Rows from block 3 of a small sound classifier, named by matrix and row number. Rows with one number belong to one channel. Each number is 128 + 24 x the weight over its row's rms, rounded and kept within 0 to 255. All counts start at 0. Numbers have three digits each. After the name is the row's rms in percent of the matrix's.
After each channel's rows are labels from the 100 clips, of 14848, where the channel reaches its highest value: "responds to" is what is common among them; "loudest" is the band of the loudest frequency at the time of the peak. Only what is clearly more common there than usual is listed. The data: acted Russian speech (Dusha).
# convs0: first width-11 conv (model.blocks.3.convs.0.weight, 128x128x11, each kernel summed), inputs 0-127
# convs1: second width-11 conv (model.blocks.3.convs.1.weight, 128x128x11, transposed, each kernel summed), outputs 0-127

convs0.90 092:129101123112099168154169111137107153082149126101104129126131117119122096133138117132098084068088146136122147111110132111097136127121117117117097140092142084141113102140106140107099075135125126142148129112110083145094110149134145086154116105124117120123066073107103120147101137106063182116100089127126111140101128124146102137087127093116132121138121129096151132112126092135095141109099
convs1.90 086:110092155115163116072121116116108144118117139125086133125110113110115136140097079104110096114112109130130131105164172123106150124124143119129091144113209121108128126088122130108138130108130142132058112130151135134113135123128131176144095128144114158126110155123112106134131175135164103084121096140069112118121131102089105099112118138131124155099076123151145169157080118145111114137122
responds to: emotion: angry
loudest: 500 to 1000 Hz

convs0.76 080:110142139133128100086089120102107139092103129122115152104146125135161135146110102087143141143120134102122076052134111083141140123113105120164141082115126104134143129151095098100127119086129158138115087163090109140112137149136147113141134105105119155114117162124130100124138109172156125127068136144106133142122088162127123153144145132103093138174106121117090098167149150136176125131160
convs1.76 078:177071123080141120127127140139098102113114113083132119118088116122136095100105118122119118122116129113147138141142121091155128096125117132136125174120130144091108121143144097135113112116099106110083103137107129124122085082134105098119115094116131152147122091158125121114110120136105092151180120107064151136138116140100139178149090129173134109096108135075089156152105139139088117119093
responds to: emotion: positive
loudest: 250 to 500 Hz

convs0.11 102:123120099135147167152101130103164141094117168148087167125128103141124136118155156132106064111132112128082163119136129096112148110121093116147090131119118122124130138121132096087130081156115153088159136106101096103096096125159118104132162072114128105140138143108120145142145128127087124155135106114112100162168143106130141104121106121120138122140166169114096165134167105127101167107084
convs1.11 106:133097111095083081103153118145124112067123153173124134105144110135169130098108132130122136125110101132142077099131163126122153103130144138163111130136155105059120124132103092115084121103082134143107132127132179124106119116147111152157093146101127185138115151143136113109125142151147131124143152112118109116142112097126068082157121120128124151094123093146138139133095135122102087163136
responds to: emotion: angry
loudest: 4000 to 8000 Hz

convs0.36 084:144098139074129122160110116155095100104152094135136139112149077146122119138115125127114109099125109159112122101064117107134137085150141141105063141132121079133128114115084138109055072104156129089131107100107172131116109118151097139130114118123078132120105132122117126124165129115115128140125096098087125088137114137130137151127144142112136148115080141143125098144113079112140137126108
convs1.36 084:118118173113145108117115117079102145114128093103112118110111108123147098148166094071119122106130120086132142150116144122119136129129154100087097119126152121145138123096114093132125108134143131139099077121082144136133134139122120150087131119089102132079131129126123109109109117137101082134126101087121111115148141133164134145161120182132095066152133127083155179119139133123183133093086
responds to: emotion: positive
loudest: 500 to 1000 Hz

convs0.17 106:126112143140107156128091152131093137102101101114138096077128119083111132105121110096154072137098131114123133116118118103106098090113132128107164102107126124101140105097084120095144140115103128107119088121091101115092130157075081104064101119071123106098114136131122122098127129158112128147109132128113118099125088121136125108150085120090130117101136119126126174132117113117091124076123
convs1.17 091:134098074123143149114122087153158167148143111158118109119124164141148111143109119136147165096139095146140146125156158098135131135123156149133118127183115057111143159165148119106139129052150138123138118073129115158144116161117144089114139130138102120114132145137140102137150145127123122150167133119160126158132127119105117083163124115145126122145152091139141138173123126129128047145105
responds to: emotion: angry; emotion: positive
loudest: 4000 to 8000 Hz

convs0.88 079:130117135155111100139097107145135144118097142125092108135113114107100106115144147082092129149127133124087128087125132138130123126118151150145140117130133061125093146098103127125122107056121058150140126102125104110128121114133172089149162099135117083152101089120102099140137107089116138127120131139133130171149124127070125138125149131145126130107124083089137102106121106125097107080078
convs1.88 091:087126103111162087155149169154136118157110053158128108143113132171129120141135125115135130138073079141111117150118156091107114130186119128140135141129158151138113138132102087141140118127153101119117124131147112109090119148101140153095124121136163160119112130135135100122112122160107164114096130160119141133128133136117151091111150147118129191082079140129173098124177163147145123148119
responds to: emotion: angry
loudest: 4000 to 8000 Hz

convs0.41 096:120124122115086103081088139115073103104139077124097104119123116082097120100071170094101122082136138136095133129102123114120112136120164135147129135166112140108089115111159149099108110087091113088123147071116132102117114141131112126139112095119130119126137138126138103125098135131108111191134119153095086121113089127106147109135144126139116142070137122075120145140130112121124126107112
convs1.41 096:111140135123101169133100178158124164134164120118117120149115133135150133163182145144143132121154148149159147099143116108090139144135154138145113134148131130135171107099129061092149166139128111094116124114105129114116212173150120103124129168140125126125123142121163109123152193106152126146115150142164111130113151136155088154122108173122166157127151134139152114120103100149136147099122
responds to: emotion: angry
loudest: 500 to 1000 Hz

convs0.55 092:111085102082085132067083137078154129126148104110108110159102161137120143118157151139113132131139119145129138132145094100135146133123131145159141130086135105164145108102113115100118107100151121149174132118137115085124094120175103126125113137112070136114062125142093108118142124117143142175140143107144123109152135116142139153183121122161105157099092145128147141098129080130120146116114
convs1.55 092:140121114079094086164138093127128122118146121123155163138141072098092157116155136140108129135170162088137123113115119147142072152136168126128112122122129070114122118105153125159083151123127124135069120164142108150123129139095176070114122185114119188148110103137117129151140130124117116092153111111115142141110142138119125118148102127160121107173135102106130145118136143096116111110137
responds to: emotion: positive
loudest: 250 to 500 Hz

convs0.115 091:160120139108113114132099126110145175102140137096129110140094129126093132156162093148128107141137138122115161076126130077129115129102142147164149126145135135126121101086103087116109146112115105139147106131102119115141080164151110145109125084087098099126099095122108091105079133139124159123129119105065136146113124090134165140139147109118092127116071118101096129153094104147117107106080
convs1.115 090:145118100129147149140159070156142117126134129146149132110134110120121129128105083125091151136129145113110150168097132162140118177105112147135112111128106106103128138150165136160151141152145158126118108112162137143165086105100154127144192153128130170110086121089091127136127114137110124145090146142136114086123120105130133133152102114167116128136157091136099191106081128114136080071126
responds to: emotion: positive
loudest: 250 to 500 Hz

convs0.110 086:124154102117086133110137098136079162117162140148081111111099112091145124091125150174119116098151114138130125116106154104110126134174097141123102105093154113124139118121058156123121106097132112116114118143134122134128119153111121112128092104108100159140128091076093134123093093126094146114086099146100118127099153117102123072096139081103076128129120144106156147130122109119135115104098
convs1.110 091:070102155120182137121162141160196125128144126141113133152114093084131149168133148098108116099119139095137122177112120127113142139159141119135122121147179121123139103073139141152132106135171171126109164150131135129118101146111143145126112119168108119156104112158115120138116119110130151076145138145121147111140136124132124166137143059110139153108130146145198093143111119146112158122131
responds to: emotion: angry
loudest: 500 to 1000 Hz

convs0.87 087:097105159093107131150172122073154139155145080135087093141112169128162166075133121117131089141123150117077146153153102087164112122107121115141109068146126143119134116100117145126121133127103136115160145169144130109142065132135110140139127124119064125139117151142101099119106123134160120123105170121120138102152141101115125123141160130121105140117104154131082141100173104147138122119143
convs1.87 092:118111123108124078126171106097104059114116163131160135122124139105112118129135089104109117129157149111088102140108153165144112140150119121105156119142169071126088160120117112145086137149098152145092123120161145096147087108103169113125144125130164186132125115146089097142137111133158131121149129132091112139120117137093143113117092112136096113103125120091075163118103162124133114108122
responds to: emotion: positive
loudest: 250 to 500 Hz

convs0.23 088:082123112152127100131088115099115101096121154070120091112099120099123112128139152129161113121127097151077160103147135134095100133110112108140141065113102106125094144105091132141143082112094067138111140106144128132081111124131119095126138100104120144118106145107080130116139133105109140127090149172093138120116115121109134070155125120119125127118192101126125131120137099107114121108097
convs1.23 091:117141129135128155137122121118124107152142125158108092137084122130132136146124131097127097112166107110122125163129122130126125089181150124155117099136150073125159148125113136108126144124147149097148174130106171110084155168084152108101127114156123116119154136133125159096133138074156131129115153173108140132133135139129137086108129057148158215121122166135123114151129135134091102151105
responds to: emotion: angry
loudest: 250 to 500 Hz

convs0.15 105:070127134107122097162136150130141116118117106082160129086128122126112140105118106156120130153100150079146104130098121157113125093129097082088084122112111101108104110120077124082118133151111148085152116100077135120131110136109116079059095134090088130120128128111121145129120130152104142140112115104103103093115112095133096101132097156118147123141150144147081127156146115120111124107130
convs1.15 091:147107143141120125060135102083114109148156156148085102113076110135135088131101121125087131089106118110114105139115169096115127087145148142118148141135125169086114077095120102080087123123155155116141091115125157147109112121125122132153107100127120108156143101087089106108113168142129115133150111115109142100113120117117151152147115126130148098107129104113100159106144093174110120098104
responds to: emotion: angry
loudest: 500 to 1000 Hz

convs0.107 109:102139123172142109154133107140138121126149074073131121119185126177168097150163100125129087157154135096132120118120158145136134108139099141135124144126195156112088126130174120120179113124134178100092160143127151113141107116126147097145132101131176136116178135135169141138138102126119156118122143137121123136129148104124147112117139094104164139159122117112136091143147118084142131084116
convs1.107 109:098108135105128114077125108083107065104129126154077126106168124117100115104136116094097105147118084114141116108130123123138138132130110157104120117104138112114139107126105120160106098118114145097112131121128151087116090087113089124143113110135114082157086144163127086105122121105129127117125120118117106106114126092136086097071161127066091138130128106100147096110116124139112106097173
responds to: emotion: angry
loudest: 250 to 500 Hz

convs0.34 105:133110089135124161134053135112128120046121147128130141140146157136129088109103106114097139121144134122096143119130162084103104160102106116157139106093087121119124135149111143078135121155164128111110138113127107078122105131117121066109149114098153085114121132092126126123118111164144154140111110116145138117159104100134117127101127114099119134120169158087095083137118117090139145103122
convs1.34 094:119105133139150151105117164122143166100147141160121113107118140107111120133133130129087131127105065133131092089095148140105122121145164138109090098155144157164113118108155129096141175087087118098137116117122134131114131118130085157139110148131088131159121178095130133113099175128131100148108111114132114142173087127139086113153132139116174132125117127150112089136099113149076104078091
responds to: emotion: angry
loudest: 500 to 1000 Hz

convs0.117 108:121124130107148093117123118086095130126101109122143122101121113101094123125118100123171141100095129169156124080107143088131133092156139118107151101123060117137124100093124180087128117102118115108156117110118152157094109131164098109162114135097112153104138132110137170143118111153146109171139163103082135102143128176163167128139102159142104088104135176118155129129138121130115105132119
convs1.117 100:142129084097097113163093133102102099107120120139161146109130155104115114118161112131127156117147122138123132108118109075115109093113179108122105109144066159153097112133137142118114161106082097112109085110136101123122143131101138126125157161117091152110152142138161121122129093109157090148123141117139126123115084128133161159173125124115120095105100131125049085129124112104108135094098
responds to: emotion: positive
loudest: 4000 to 8000 Hz

convs0.7 102:118094120159148140138135102134127115111118121121048106130115134080136105134144148123099103156146128151118152116128108139090126136116113138155115079091122134118138123123064091131149098093101060112155147130104148154088081078142134097173128121112104119138143104124127141080115172093102129101111100127145134124153145116082125092110094107121127145133136144123162120119138106146110102140108
convs1.7 118:110126119145177120144119109094128133160132126168088132152099116120157102142124142126156110081163076099101126119117115121094112135159115124090124100115127095125155116133100166122122121136146132108162100114143145138119115126124144119102101072145134131132143136109137144129115099122116156131124127153102125172118138111117141093066167097118127196120113146118173057114148104182127090149120
responds to: emotion: angry
loudest: 500 to 1000 Hz

convs0.75 116:143092145147104065131082148123084124115100130104096141087090163111106127101106108111128142143147131155134165099091112153120115117100136115109124106105138082167117114082117155102124115098119096142149133133133121145096107108097138074149076147082126100108096145123126170101112113095139100104126129151122108128142117080111117152138143163138140130115129133121119157114144071131088123130148
convs1.75 104:122130101143155124136108132136075139176133103173133110126150143150095123161125139131133127104150111140147147085110171104132142135147159169124125127105140075125124155128133135156137142054084134163139141082111139079110103128133146155081099119127082180164101123132167120154121138142120136134122136161117134153115122170120153116128148155155169136120086105152153105160110136133125114121095
responds to: emotion: positive
loudest: 250 to 500 Hz; 500 to 1000 Hz

convs0.112 104:076111144142117160139150130150153110147119133099116098108127132148116158080160130092138102155128119113100099170167088137106132107143109137081128094133101158073132128105140125129112116136129097114087114114129087119155141120102074110154131087139179103116133084148129100163135126096076143109126118136069101135128139136136112121115071092106105134111121102140130132110152165126131108133120
convs1.112 095:135130088122130119109129141113125112090112137115116130117116077142096120104102124111149137131089063079145136127121124126124139104119131147154071138111154117069103199124103083111107130130119172118140123120134166167135130160128108113118118119118110125147163115131127126090163093164134109156123132127097078154153131117109086084110134143100132115120124119168135143127083096082147099141116
responds to: emotion: angry
loudest: 4000 to 8000 Hz