Weights of a small sound classifier.
Model: log mel input, activation relu, widths [128, 128, 128, 128].
Data: trained on acted Russian speech (Dusha), 147.5 epochs.
Rows from block 3 of a small sound classifier, named by matrix and row number. Rows with one number belong to one channel. Each number is 128 + 32 x the weight over its row's rms, rounded and kept within 0 to 255. All counts start at 0. Numbers have three digits each.
After each channel's rows are labels from the 100 clips, of 14848, where the channel reaches its highest value: "responds to" is what is common among them. Only what is clearly more common there than usual is listed. The data: acted Russian speech (Dusha).
# convs0: first width-11 conv (model.blocks.3.convs.0.weight, 128x128x11, each kernel summed), inputs 0-127
# convs1: second width-11 conv (model.blocks.3.convs.1.weight, 128x128x11, transposed, each kernel summed), outputs 0-127

convs0.109:148080087047103177114148065088144132125113155114102086136067142095127115180162085109123123120144101179120140063164105112164138154052163131117152086108116088052152137069067097127111165098127095131134065136097098135118125191118139155105124078093087154120076091135101085109128133113074115150130146085121097098111110123099140115105128130129058087168105093110169102081131149141100159089126
convs1.109:093113113112133097152124114170188083140116091087192155098107065094170095125139093112068164122165087089147147169119082142133105124126122119100117115173161138111109137185175108127143192133090115054084098132151153168178066147123161158162150165157157177158093136115149151111174139097092095082175109153084111169100147154140094107163078112144155102106133151140070137134066189098162126136141
responds to: emotion: positive

convs0.50:112092139089027123135086194082108130108133137096069105123129109135123125109129094142098124178168162148076127067144056095160095138078069081124152085110120155111149108092083123164092149117068114166127073175121082088118142148125124143207115127097144157114140117142094077099136144150118125139114206115121142104102148078116097159146086123139095075135134146116056116109159143138073120108143
convs1.50:109122136083093106131112077080156103190119136077151130146082142136115115127106078130107118063161168116107095162158126129106131149169095088100158128146150086128165044126165104140098209195120132084075157163074128123112115154086150101205152126177175205176099086088126138152122128144134117134111075147135144112122108149075153151131074131160151154188150134112118164131161132118117179161151
responds to: emotion: positive

convs0.0:134162107061152083160151104118137096093163116114102107086136150117105148118070132101067095086115104115085113171119139159152127087150142145089101156121174105154141094077115057125094146182145148117143154135063150136088119093083115099083180081143050144135131121094156178189149132117105108061123138107115067129177077138122099146112126145116084141177126170156074116195140122149093136141068
convs1.0:112117167116140071134132079063137099091076101144119149102159109132097095117106040119102148170147108112094113171081147117165065113121135112103159105125106031119088149156146105145091127189073142133182094110129162124141067142119123124090131097101093124099186142083091101171121133103077086129135127122155147110109158112107122161138154094126082083096097131111080090118074108145131141038090
responds to: emotion: positive

convs0.3:105143137069103126117127129099122148093120060100175109142145082126114193085093129122127170111144133103186062117126093093134102116102134123100121103046112138097098060111114096135110141105121144139125062173115110119139110141128101082051106169133063133116088150170110078171167152134157107160117129132103109106126080107162136172195124175166113045196117151202109132116099122112125159151123
convs1.3:122143146171122046096101087078093123142079112119134085111097105116132075133151078098117117100066156128070117128080143092126096081123123122115140126124109077115090062094140141124072181113121120094121099110136159138101090107162105102130156142159128124134184146141126154121072166112146094106118124130112168058118133127095099156147126158194123056130130115138054236120120125089097098063104
responds to: emotion: positive

convs0.104:166108067149175202172128143161131167138147147146091118072125114123162135105116138132130057127152103144190161123108107100136131112099103137104102171097164157108127129192076086079131140095101207126095130143082176104142119126156131116098078101158149101142157108184152104105160107154098175155140116145109092106174148090162117161101081142102165202120081190121125110128126052137108100111063
convs1.104:105115111138104108083164029121140156103120103172100112168165087091158074117098102111084127138130174067083154144168164082161117133140067149119100124116115073115133144081100150097045147117133163041115166123157161164161073092158147109114052112148141124138116148099109122071113142108149104140084129090176139129127129078080115084143127106127059105173129133147137131124141140099135084088144
responds to: emotion: angry

convs0.10:116020163122101119137055135061093131130081121132124117052122129143087123073156116136127074124093176076080130109096120107137130074146165128111102070138170140140150112075079105098151149125107164087142100183078113121129144132116113095100080092095119114126127141109129139104157092146116182141118121106046109150144129125172195119139102127104096137049134169121157083096125145113121081147085
convs1.10:125060145101126133151135080107148154146142106068147135104073140077101115106123116165097155125088130109154135126172065093164124172127132153063097126152110145125181099141165093125057164170126107147112163098103111147161132126089149123118148154145146157084114065108138094111137097128120116136113126148160112090107149139086199029163097037115092105167179165135196171134177129126145154148087
responds to: emotion: neutral

convs0.49:105118080032096132102118115119096105142171146099157114145116158143083140091109107095113109079102113170122116084049102133127111125111223072135151120084151092120097106101113159065066076132124085139089127133136127104079135129148101068146165107098089131182071140120114117122081166101125170130120132180139156125088071113122085123122119191138067113156114129139106071141127159086162119089119
convs1.49:117130096072119128087082200116085119135135100097150112106131142179132122115168095122105156148159089169112128123103146124102118097157171147135115131155073171136115082126144071118145144024124144108065142086131085087071129130149127156158124153088105150142123137157143051170135196208068147166106170133127121134155081126101114152150122169128180114159106084120078194086117100131077118126126
responds to: emotion: positive

convs0.52:115096142122057151134073137122083191055167113114174138076099101145161138097144134140096141104126152096141137090157094156124102122133182123125114103133172153138114151121075046116148130101121103111152117117077122119132076160134105114082088134121075144070067151097068052138118170160103144127160110155150108115115112107188147103091176144125166128145110092120096218095127088114147168068144
convs1.52:096099136038115150077142134169122151154101135121138113099121090117118104116082101126062163077109189093056088143108151097165092120123086061103110149137100100137136106116149151135125126100141165110096139120098091164173064116132159098103106109131107128127072079113136133088156130137087138105120094074163104117057081170113095196154095158167107114146178101198103180106144090135159151121089
responds to: emotion: positive

convs0.14:138104161092116179189083066164111139140125127113118133089135077170152144156127153141126097148057099094138138095169085079142088116114086079106050163083180105127176155152067106168124124089125145122119080127104128096126083122160091127139085119139098115170075093144146082136140112143179128128138134081139126109137168062156137175159138127063124153156066118097115134089117141145126089108042
convs1.14:101105128100096129112127064062160093107096085170143114102105118162112109114100119147092149111093128091124117153152197100115104136130084054126103139150168161105142122118144112109058128135170142086101133137154159163168087108093112136115113160065141196147065090161098123092147103138142127093106117052096075143110119132098115195137087097182040144151123099156176153088077163154149111127144
responds to: emotion: positive

convs0.6:160116099139082105079104143062073079156117126105103084115138065095084138132128131117121126109107136149139139071136122096077118056104132121116139127184099150112135065091141113151136101128106067123078129131142166136099150063079088085145134046103135043105172118112114102072130114119097139108108064085129110128135100106116121093113073138066142110086145111109111104105083081129055150115118
convs1.6:125144134118132122089060121167075129163140104179096181068128162094158124158106117107152096126141104126121084099090088154101129095111169184145184140104157105104204144154128079161125169057123100111192170076068120143127127161142118132160152113116127085085104178092164160135145138100096135128083114134181135126117188132177145105109136128075134192113123145153152030132146120158170114149125
responds to: emotion: angry

convs0.101:153095133149120164133107112112139137111086152117123092091092130099120103077127079082107134133141106186113126082106081121142189105132144070132130135132184065080115114057112112139111162088110117132100118133133103091059113097060089112169101143086142117170138082132110089100087190073117125090116135137095122125164111150117081066154095138101106165066116073092121144048160085155172140093165
convs1.101:160144117128081169160075148127103162081164049130105090128109165121165124039109151152151103128153097101146150089169186116139141151189166097127040140150146129073187151151099093081193120084115118144081143088114097150169108193131144097137114130123151138107101143185131130099155141124109111205109123145141156133169114171139134099149090122114164191108102139159128103147095148125148167139182
responds to: emotion: positive

convs0.26:131138124153136150098085125111143115171123207098157115113132143123096095061159120122124132171112107123124107098126101150099165102112103057077140168116094173116050187137132116153114121138096099106069084107145108107182085087128124138132137133098159114096179097117108122155094138095036133094114145028118105125125096111082102120097096148122135128058144077080125115083149159118145093206105
convs1.26:124145119125115145142131121120182093091164098119115133151143143139145127077129161102114112103111086129176164133135058126091104071168156131168066074079088138041149110125064067094098085151146117104111122181141131170125132147142138060134076124085087098153086124193114112127107075124133138068105103174108079118133170051093137072083137153092135166121136100115128074168152123148109112108128
responds to: emotion: positive

convs0.89:125102114076077137103119115063137128084104103139105121106073103044110134105106102098108097147143150179216148112134149100150140137122132122137118085159132070120133089071138154100099166048081079143118135137117123147102132116118101120171111166104051168151069176127089112115092113100139135108100227099132124117102114100076116105126093150176105099111139151153090145065078136151088115135149
convs1.89:120157144100143061153063061132107099122128121086169123114120158127121163139146081127090138136186148132087115088076136135146119091126107087186173140136142072136087124173160108155079142108050150098077010134146113110144135159145111122179160108151148177087081122159136129153107139161148129144127111151109147149138113139184088118131096142175094064097128091105076180156125154078123110116157
responds to: emotion: positive

convs0.123:091070093103091173138123141089094083099117120099086109137077154129155090105135093113086110135162099120159067133140047085115165129125078100094130105165133125115147133102114128126074173065113104129076100135111090095111151154119117072185135171111062131121163153075051051131070126098130150116148175144095091123165113092099100128123131082153109121083122104132081160127098145123102096123190
convs1.123:136093127151068087133126110083157083141129113094174142101067124121159100140110099157113115127115185169111086129154126140111132136114056093179069117103141102087105086128096128141098153240136145136074144201148161129177141144114171150186136158138187178108090120172144173108132141111138128126100145137093131130154139165145111155119127171146100100125142087088064202086121191112113141123165
responds to: emotion: positive

convs0.102:109121115161103116072037149101094115102156071117127124085132115085121166110073139111115035099044152082166109095124104130144127081093062080066123130094115178193134088085137133128135115146115139106131111064096078130115113160113098093080151160121096148118099156096130113149117110141051117116123186117128081124103071135132114123101132115119152113124114134101094138101136091102133119083197
convs1.102:092121123102125140096122168127029153139073135087119119113107146117206061128153167127110132069127125154103089162169123106080168102152071098136085152140132189112151103120165113086114090087124086139142121178101121105088175102190068109141072155127123100096166120112151115091040113156122098108148088121156122111105125129117121179157119159134138140168146133138150180096190100156123190130111
responds to: emotion: positive

convs0.124:141145189099110087115049143150126150120083126086125152116135162127116089094120092148073117175107113126129129180099088090127145104111071164109179094076137178164149103128148088073160085117119172146109101128071068081105132116099170100098111076069147096108115095113095109147114102129092112082104123168096096160107156066110119125144155100080142122052095140083064101162138148115097097164131
convs1.124:146104043117102117126199121132072070121083135120124087097108137095156086099059111102149100122046107137115091123186156105159111143110084164087186148103117163126117125114128106171156123109096118107077131140087102091122062084078081123130096124119120107113138148174107094097107115152136109154140182063081120114124094130106052101148063110106124111131108104108164104085097130126160115065120
responds to: emotion: angry

convs0.5:120135158141112116124066110159112110127095056090143152161088074096125141169149134138111106109095120129097083125101100105143177153078078072110084162131104119127140169150108136136105047112110136087116059160076096128104142055160086096099109143117087185105092082140110129208129135150092092176160106069097132189117140151152130124104113150131140138160079122164165112140177110095174095117076
convs1.5:129108141109111120090138073156141050065130106066120147099151111135116142075136121123135111071150107111140170129152114099143157061156113137187045154128131100079146120096111126092066079143106104142111107156112130133089132127109190099092093109135070200099116140196150067071116109123070138096146127102113114136065118088125132163123136116128074095136115052103121151106166163099093126149095
responds to: emotion: positive; emotion: angry