config.yaml
arch: "tc_resnet"
model: "sound classifier"
dataset: "acted Russian speech (Dusha)"
train_examples: 26041
noise_aug: 0.002
n_mels: 40
hop_length: 160
input: "log_mel"
spec_augment: true
win_length: 512
targets: ["emotion"]
num_classes: 4
norm: "batchnorm"
hidden_act: "relu"
channel_attention: "se"
depths: [1, 1, 4, 1]
kernel_size: 11
stem: "single"
widths: [128, 128, 128, 128]
label_smoothing: 0.2
loss: "cross_entropy"
init: "torch_default"
residual_init: "none"
optimizer: "adamw"
learning_rate: 0.0027
beta1: 0.95
beta2: 0.98
eps: 1e-08
ema_decay: 0.999
sam_rho: 0.1
max_steps: 15000
batch_size: 256
epochs: 147.5
lr_schedule: "constant"
warmup_steps: 3000
weight_decay: 0.06
Rows from block 2 of a small sound classifier, named by matrix and row number. Rows with one number belong to one channel. Each number is 128 + 24 x the weight over its row's rms, rounded and kept within 0 to 255. All counts start at 0. Numbers have three digits each.
Before each channel's rows are labels from the 100 clips, of 14848, where the channel reaches its highest value: "responds to" is what is common among them. Only what is clearly more common there than usual is listed. The data: acted Russian speech (Dusha). In brackets: how many of the 100, against the usual share in percent.
# convs0: first width-11 conv, stride 2 (model.blocks.2.convs.0.weight, 128x128x11, each kernel summed), inputs 0-63
# convs1: second width-11 conv (model.blocks.2.convs.1.weight, 128x128x11, transposed, each kernel summed), outputs 0-63

responds to: emotion: angry (50 vs 18.1)
convs0.91:104114129076148100092144127139110103148100119128131128123110126134107152144126102125095114131109107100136115091129121103163141135110109134120094073154083119144118144153101134147116131129147160
convs1.91:127117118139135171126112137111134114108117140151117112080160167100102124138169127103134161093174090103118152140106160114156107125135119125126124099078101130090165147133124155146123104118181098

responds to: emotion: angry (41 vs 18.1)
convs0.29:145154135146112114133110110118114137146117117074120131161092093127113064124108112146143129123097162088088129131157121145116122107106080143158103101158097099142073105100115128104141090120116125
convs1.29:133109146094100175117123136132165103138113093122148104161107137152117088140085113129120111100099121110144132137155110123141097107129099103117136143100116127120103148146091135068129096125118137

responds to: emotion: positive (44 vs 18.6)
convs0.34:124138126131097111123120109156124100126135076147135140102116118079140129113112100131120109078124112104106123149074107152101089086107111149112127082105090122111125145163141148094119109122112101
convs1.34:114101144129071144107116107122121191106109147126143151098118146112138141121154144106166120087188119103126085131109102137148142125098149121123122085137160129083152113116109144125123174150150137

responds to: emotion: positive (51 vs 18.6)
convs0.124:123127130091073133131143096141118174153069111150088124137146130137099115084107108116098090144076146131122123133115154126118113131102108117153123079140096100106139134096150129096131109141132163
convs1.124:136140165117123127127135147155125139095136098101083140086140136141175107106108132149129192131096124122087137116140151114102120112101121099126139118087136134166117146103140084150132140101076131

responds to: emotion: angry (44 vs 18.1)
convs0.44:119117129121077131065105113120144135125087129124126128132083125102122124097136091122118152120161116107131115107118099092093101135109118143118096143110103172153145134092106127112116116090162104
convs1.44:118125142144091136133087156113145134105095101095136134093128134136142140121165191118133123136139142131125128148112119141110133124145132128089165123163109135123131133106110157125085097128144109

responds to: emotion: angry (47 vs 18.1)
convs0.88:115168088149115141079129123125112092129118120133118120090097083111150138079121089147109118128065137134187137140099124119116157117102126146158104091130120118128123128142087127100088117119108141
convs1.88:114147146108093081131135063144120139110124133130072141093116070176129123149087125113115144132120140096133139118123122139139108120139115119148084121104161096154145148127117117127119111116080081

responds to: emotion: angry (44 vs 18.1)
convs0.89:089101100117117096112150086152142118125127099153120095116108050080096114130107126111132137117127096091136153127119135071084126099114115108174099076105114138086115114118101137114132126143108101
convs1.89:140135097136108132103113076107149130104171127143190115151126097097117156099114148079141109109110132122162148131128155133142116110164095123121112104139116068105095141134088123052059156097119144

responds to: emotion: angry (39 vs 18.1)
convs0.43:119110100118149135107130068093111111152106147115127163129146124122120120117100116091120073083102108130143099126124115169102111121124118087117099111117099133146096145130093148151126129098145116
convs1.43:122150180150156107147135096130127139095122135153093120129116141116112115106069099111137154116128116130088124114077120129140065137160135142128128132123100080154144142119143152121164131151110116

responds to: emotion: angry (46 vs 18.1)
convs0.80:141136097068104103107131100114129115125144114133128102109111125121120108098097141101142107126121100130120151113110123129141123106136131134083129138133151101120145087080080127147100122109107120
convs1.80:110122126145108148108086129107130125104146116115119130147103107121143099119139158121152121143117119088148139112172145086125135146129118110111112125084101070101145132097150132142051085100085146

responds to: emotion: positive (53 vs 18.6)
convs0.112:116122141105113122157111123088122125141133128088091132132148119124065149132153109112143151114057125133108127117098128148161143152112124154106110087112142050150130111089130144085091112109160123
convs1.112:107087126127063132157138120143129116097096127109115131115128171145167152114132123160152132126137130131132148147132126121103121133124134108130141179111145117120118160131092084168157148129086124

responds to: emotion: positive (40 vs 18.6)
convs0.100:106128091103094100104132111121123142087102168114162099120098090091128153138134128141132162102107092153113096152086123135131126102072107128105111123134085127150127090135153127103124132099120094
convs1.100:144085132126116164125145116081153142126155131108129100149175164123118101129135136129142119138150112149114120170132113122168181180147143127143164134106149149118147134086121149153117167177185147

responds to: emotion: positive (41 vs 18.6)
convs0.47:103109111133149130137123133133132177145146106165108103120128117103107096070116108101105125142112113105165086142100119111117108098091134124075116169098104117159121105111097137137113125135163109
convs1.47:128141082142103101122117132128074085107128086139101070147143098116126102105104122099155112130092122137120109142102122135121108134137183127153158115131144136143124132128147136149145127133128123

responds to: emotion: angry (41 vs 18.1)
convs0.103:126128114138142107101118104115133099111105097137147115136148141102146099163146117105107137146111110144170103094106119168157094101115126133141130123126101108175132129113133131149125115108090100
convs1.103:084141148111109155138114123161098112102119125112103156131168156151139062147164090095125133145119108156147085116126128129135115166168100122124128120158138098157138155119141120128078111112136149

responds to: emotion: angry (51 vs 18.1)
convs0.67:165129111130099106117125120153147164142129136157114057108136116095112149083120106131122161103106146181116153133134125086102150102169126121071098108080129133131100119098068132121116133085121102
convs1.67:077115153108060112140110101107151106118127122135101128139135114148149085129119112143110116110172099115120084143121144136101106053144094148122118091157151117138101150144113083112134153142096163

responds to: emotion: angry (43 vs 18.1)
convs0.16:129133092108114113113139112167113143121115144146138155146135107097142156178078153120079126122115106135155106107107094103100150119119139110145128125171141107116119111129120157170142105107114109
convs1.16:155088150096113087131136106144122093131139095141148123117074150127109139145142137090100116143130103111098134120126070144107123138153124127102122096123129064140114111115127089107097123145093159

responds to: emotion: angry (49 vs 18.1)
convs0.8:117136104108140092124106109093110074142105166126176105139099137113111131126112127123132121130121101118101149075145100157103116111144110100104140101166136110149131069081120146138136091090098104
convs1.8:116124128174158156093112108136140131116080092152109091185124136106150106148101148087149120150140135090143156099133123136135096126137123163107136108133132078120121163131100122126128109137103162

responds to: emotion: angry (63 vs 18.1)
convs0.107:080144140124109105135125103124133119097118133129121104108136095117103092132111072089125141146125127161140172137148158146122112112064100151163129126133134090091149116097107131128117121100123148
convs1.107:115113138100107165128109092111136118134095116156098153136108106093103143121129157077144135095140118121114121120112140109120112149154114148106136120093076116145124132134149108119107143119128092

responds to: emotion: angry (38 vs 18.1)
convs0.111:151112145127127127127137138133117034174092091070091110101145148135099115099161129139140129098140132132077157083138123128131120118168116116133130117110125123086122125102140106124105131102135156
convs1.111:078142128110089074129125112158134093129135087117126140154100137119088114127149123107087121141141123145116149119122075164100136153127140157094102138158135109159117128140098115149075088092155102

responds to: emotion: angry (50 vs 18.1)
convs0.18:134098119132089156128149130123140085100069152146095129084140135105160097088075083118142109150131153163132121140088124101099144093116124127111126083081089120101141127136100123098084142129100127
convs1.18:116130183155118096118076096091144168143100087140125153108110071147098102130144114125129110110129132120121096120144112119118107115136090134143101142111166138096132112145127114143093128116161147

responds to: emotion: angry (53 vs 18.1)
convs0.78:127135115140133111117160154142125122118106147160117098098125114102105126131106117153147093104135083121125111138129108126109117115130082092101176128115139113191120105170115079109151155139132098
convs1.78:104096140093142174085124110126120109145156127131121130152122077165118158107172157115121112129123101103140115156128132110114120148104117119132089116081097104120113120133111123111145121118096115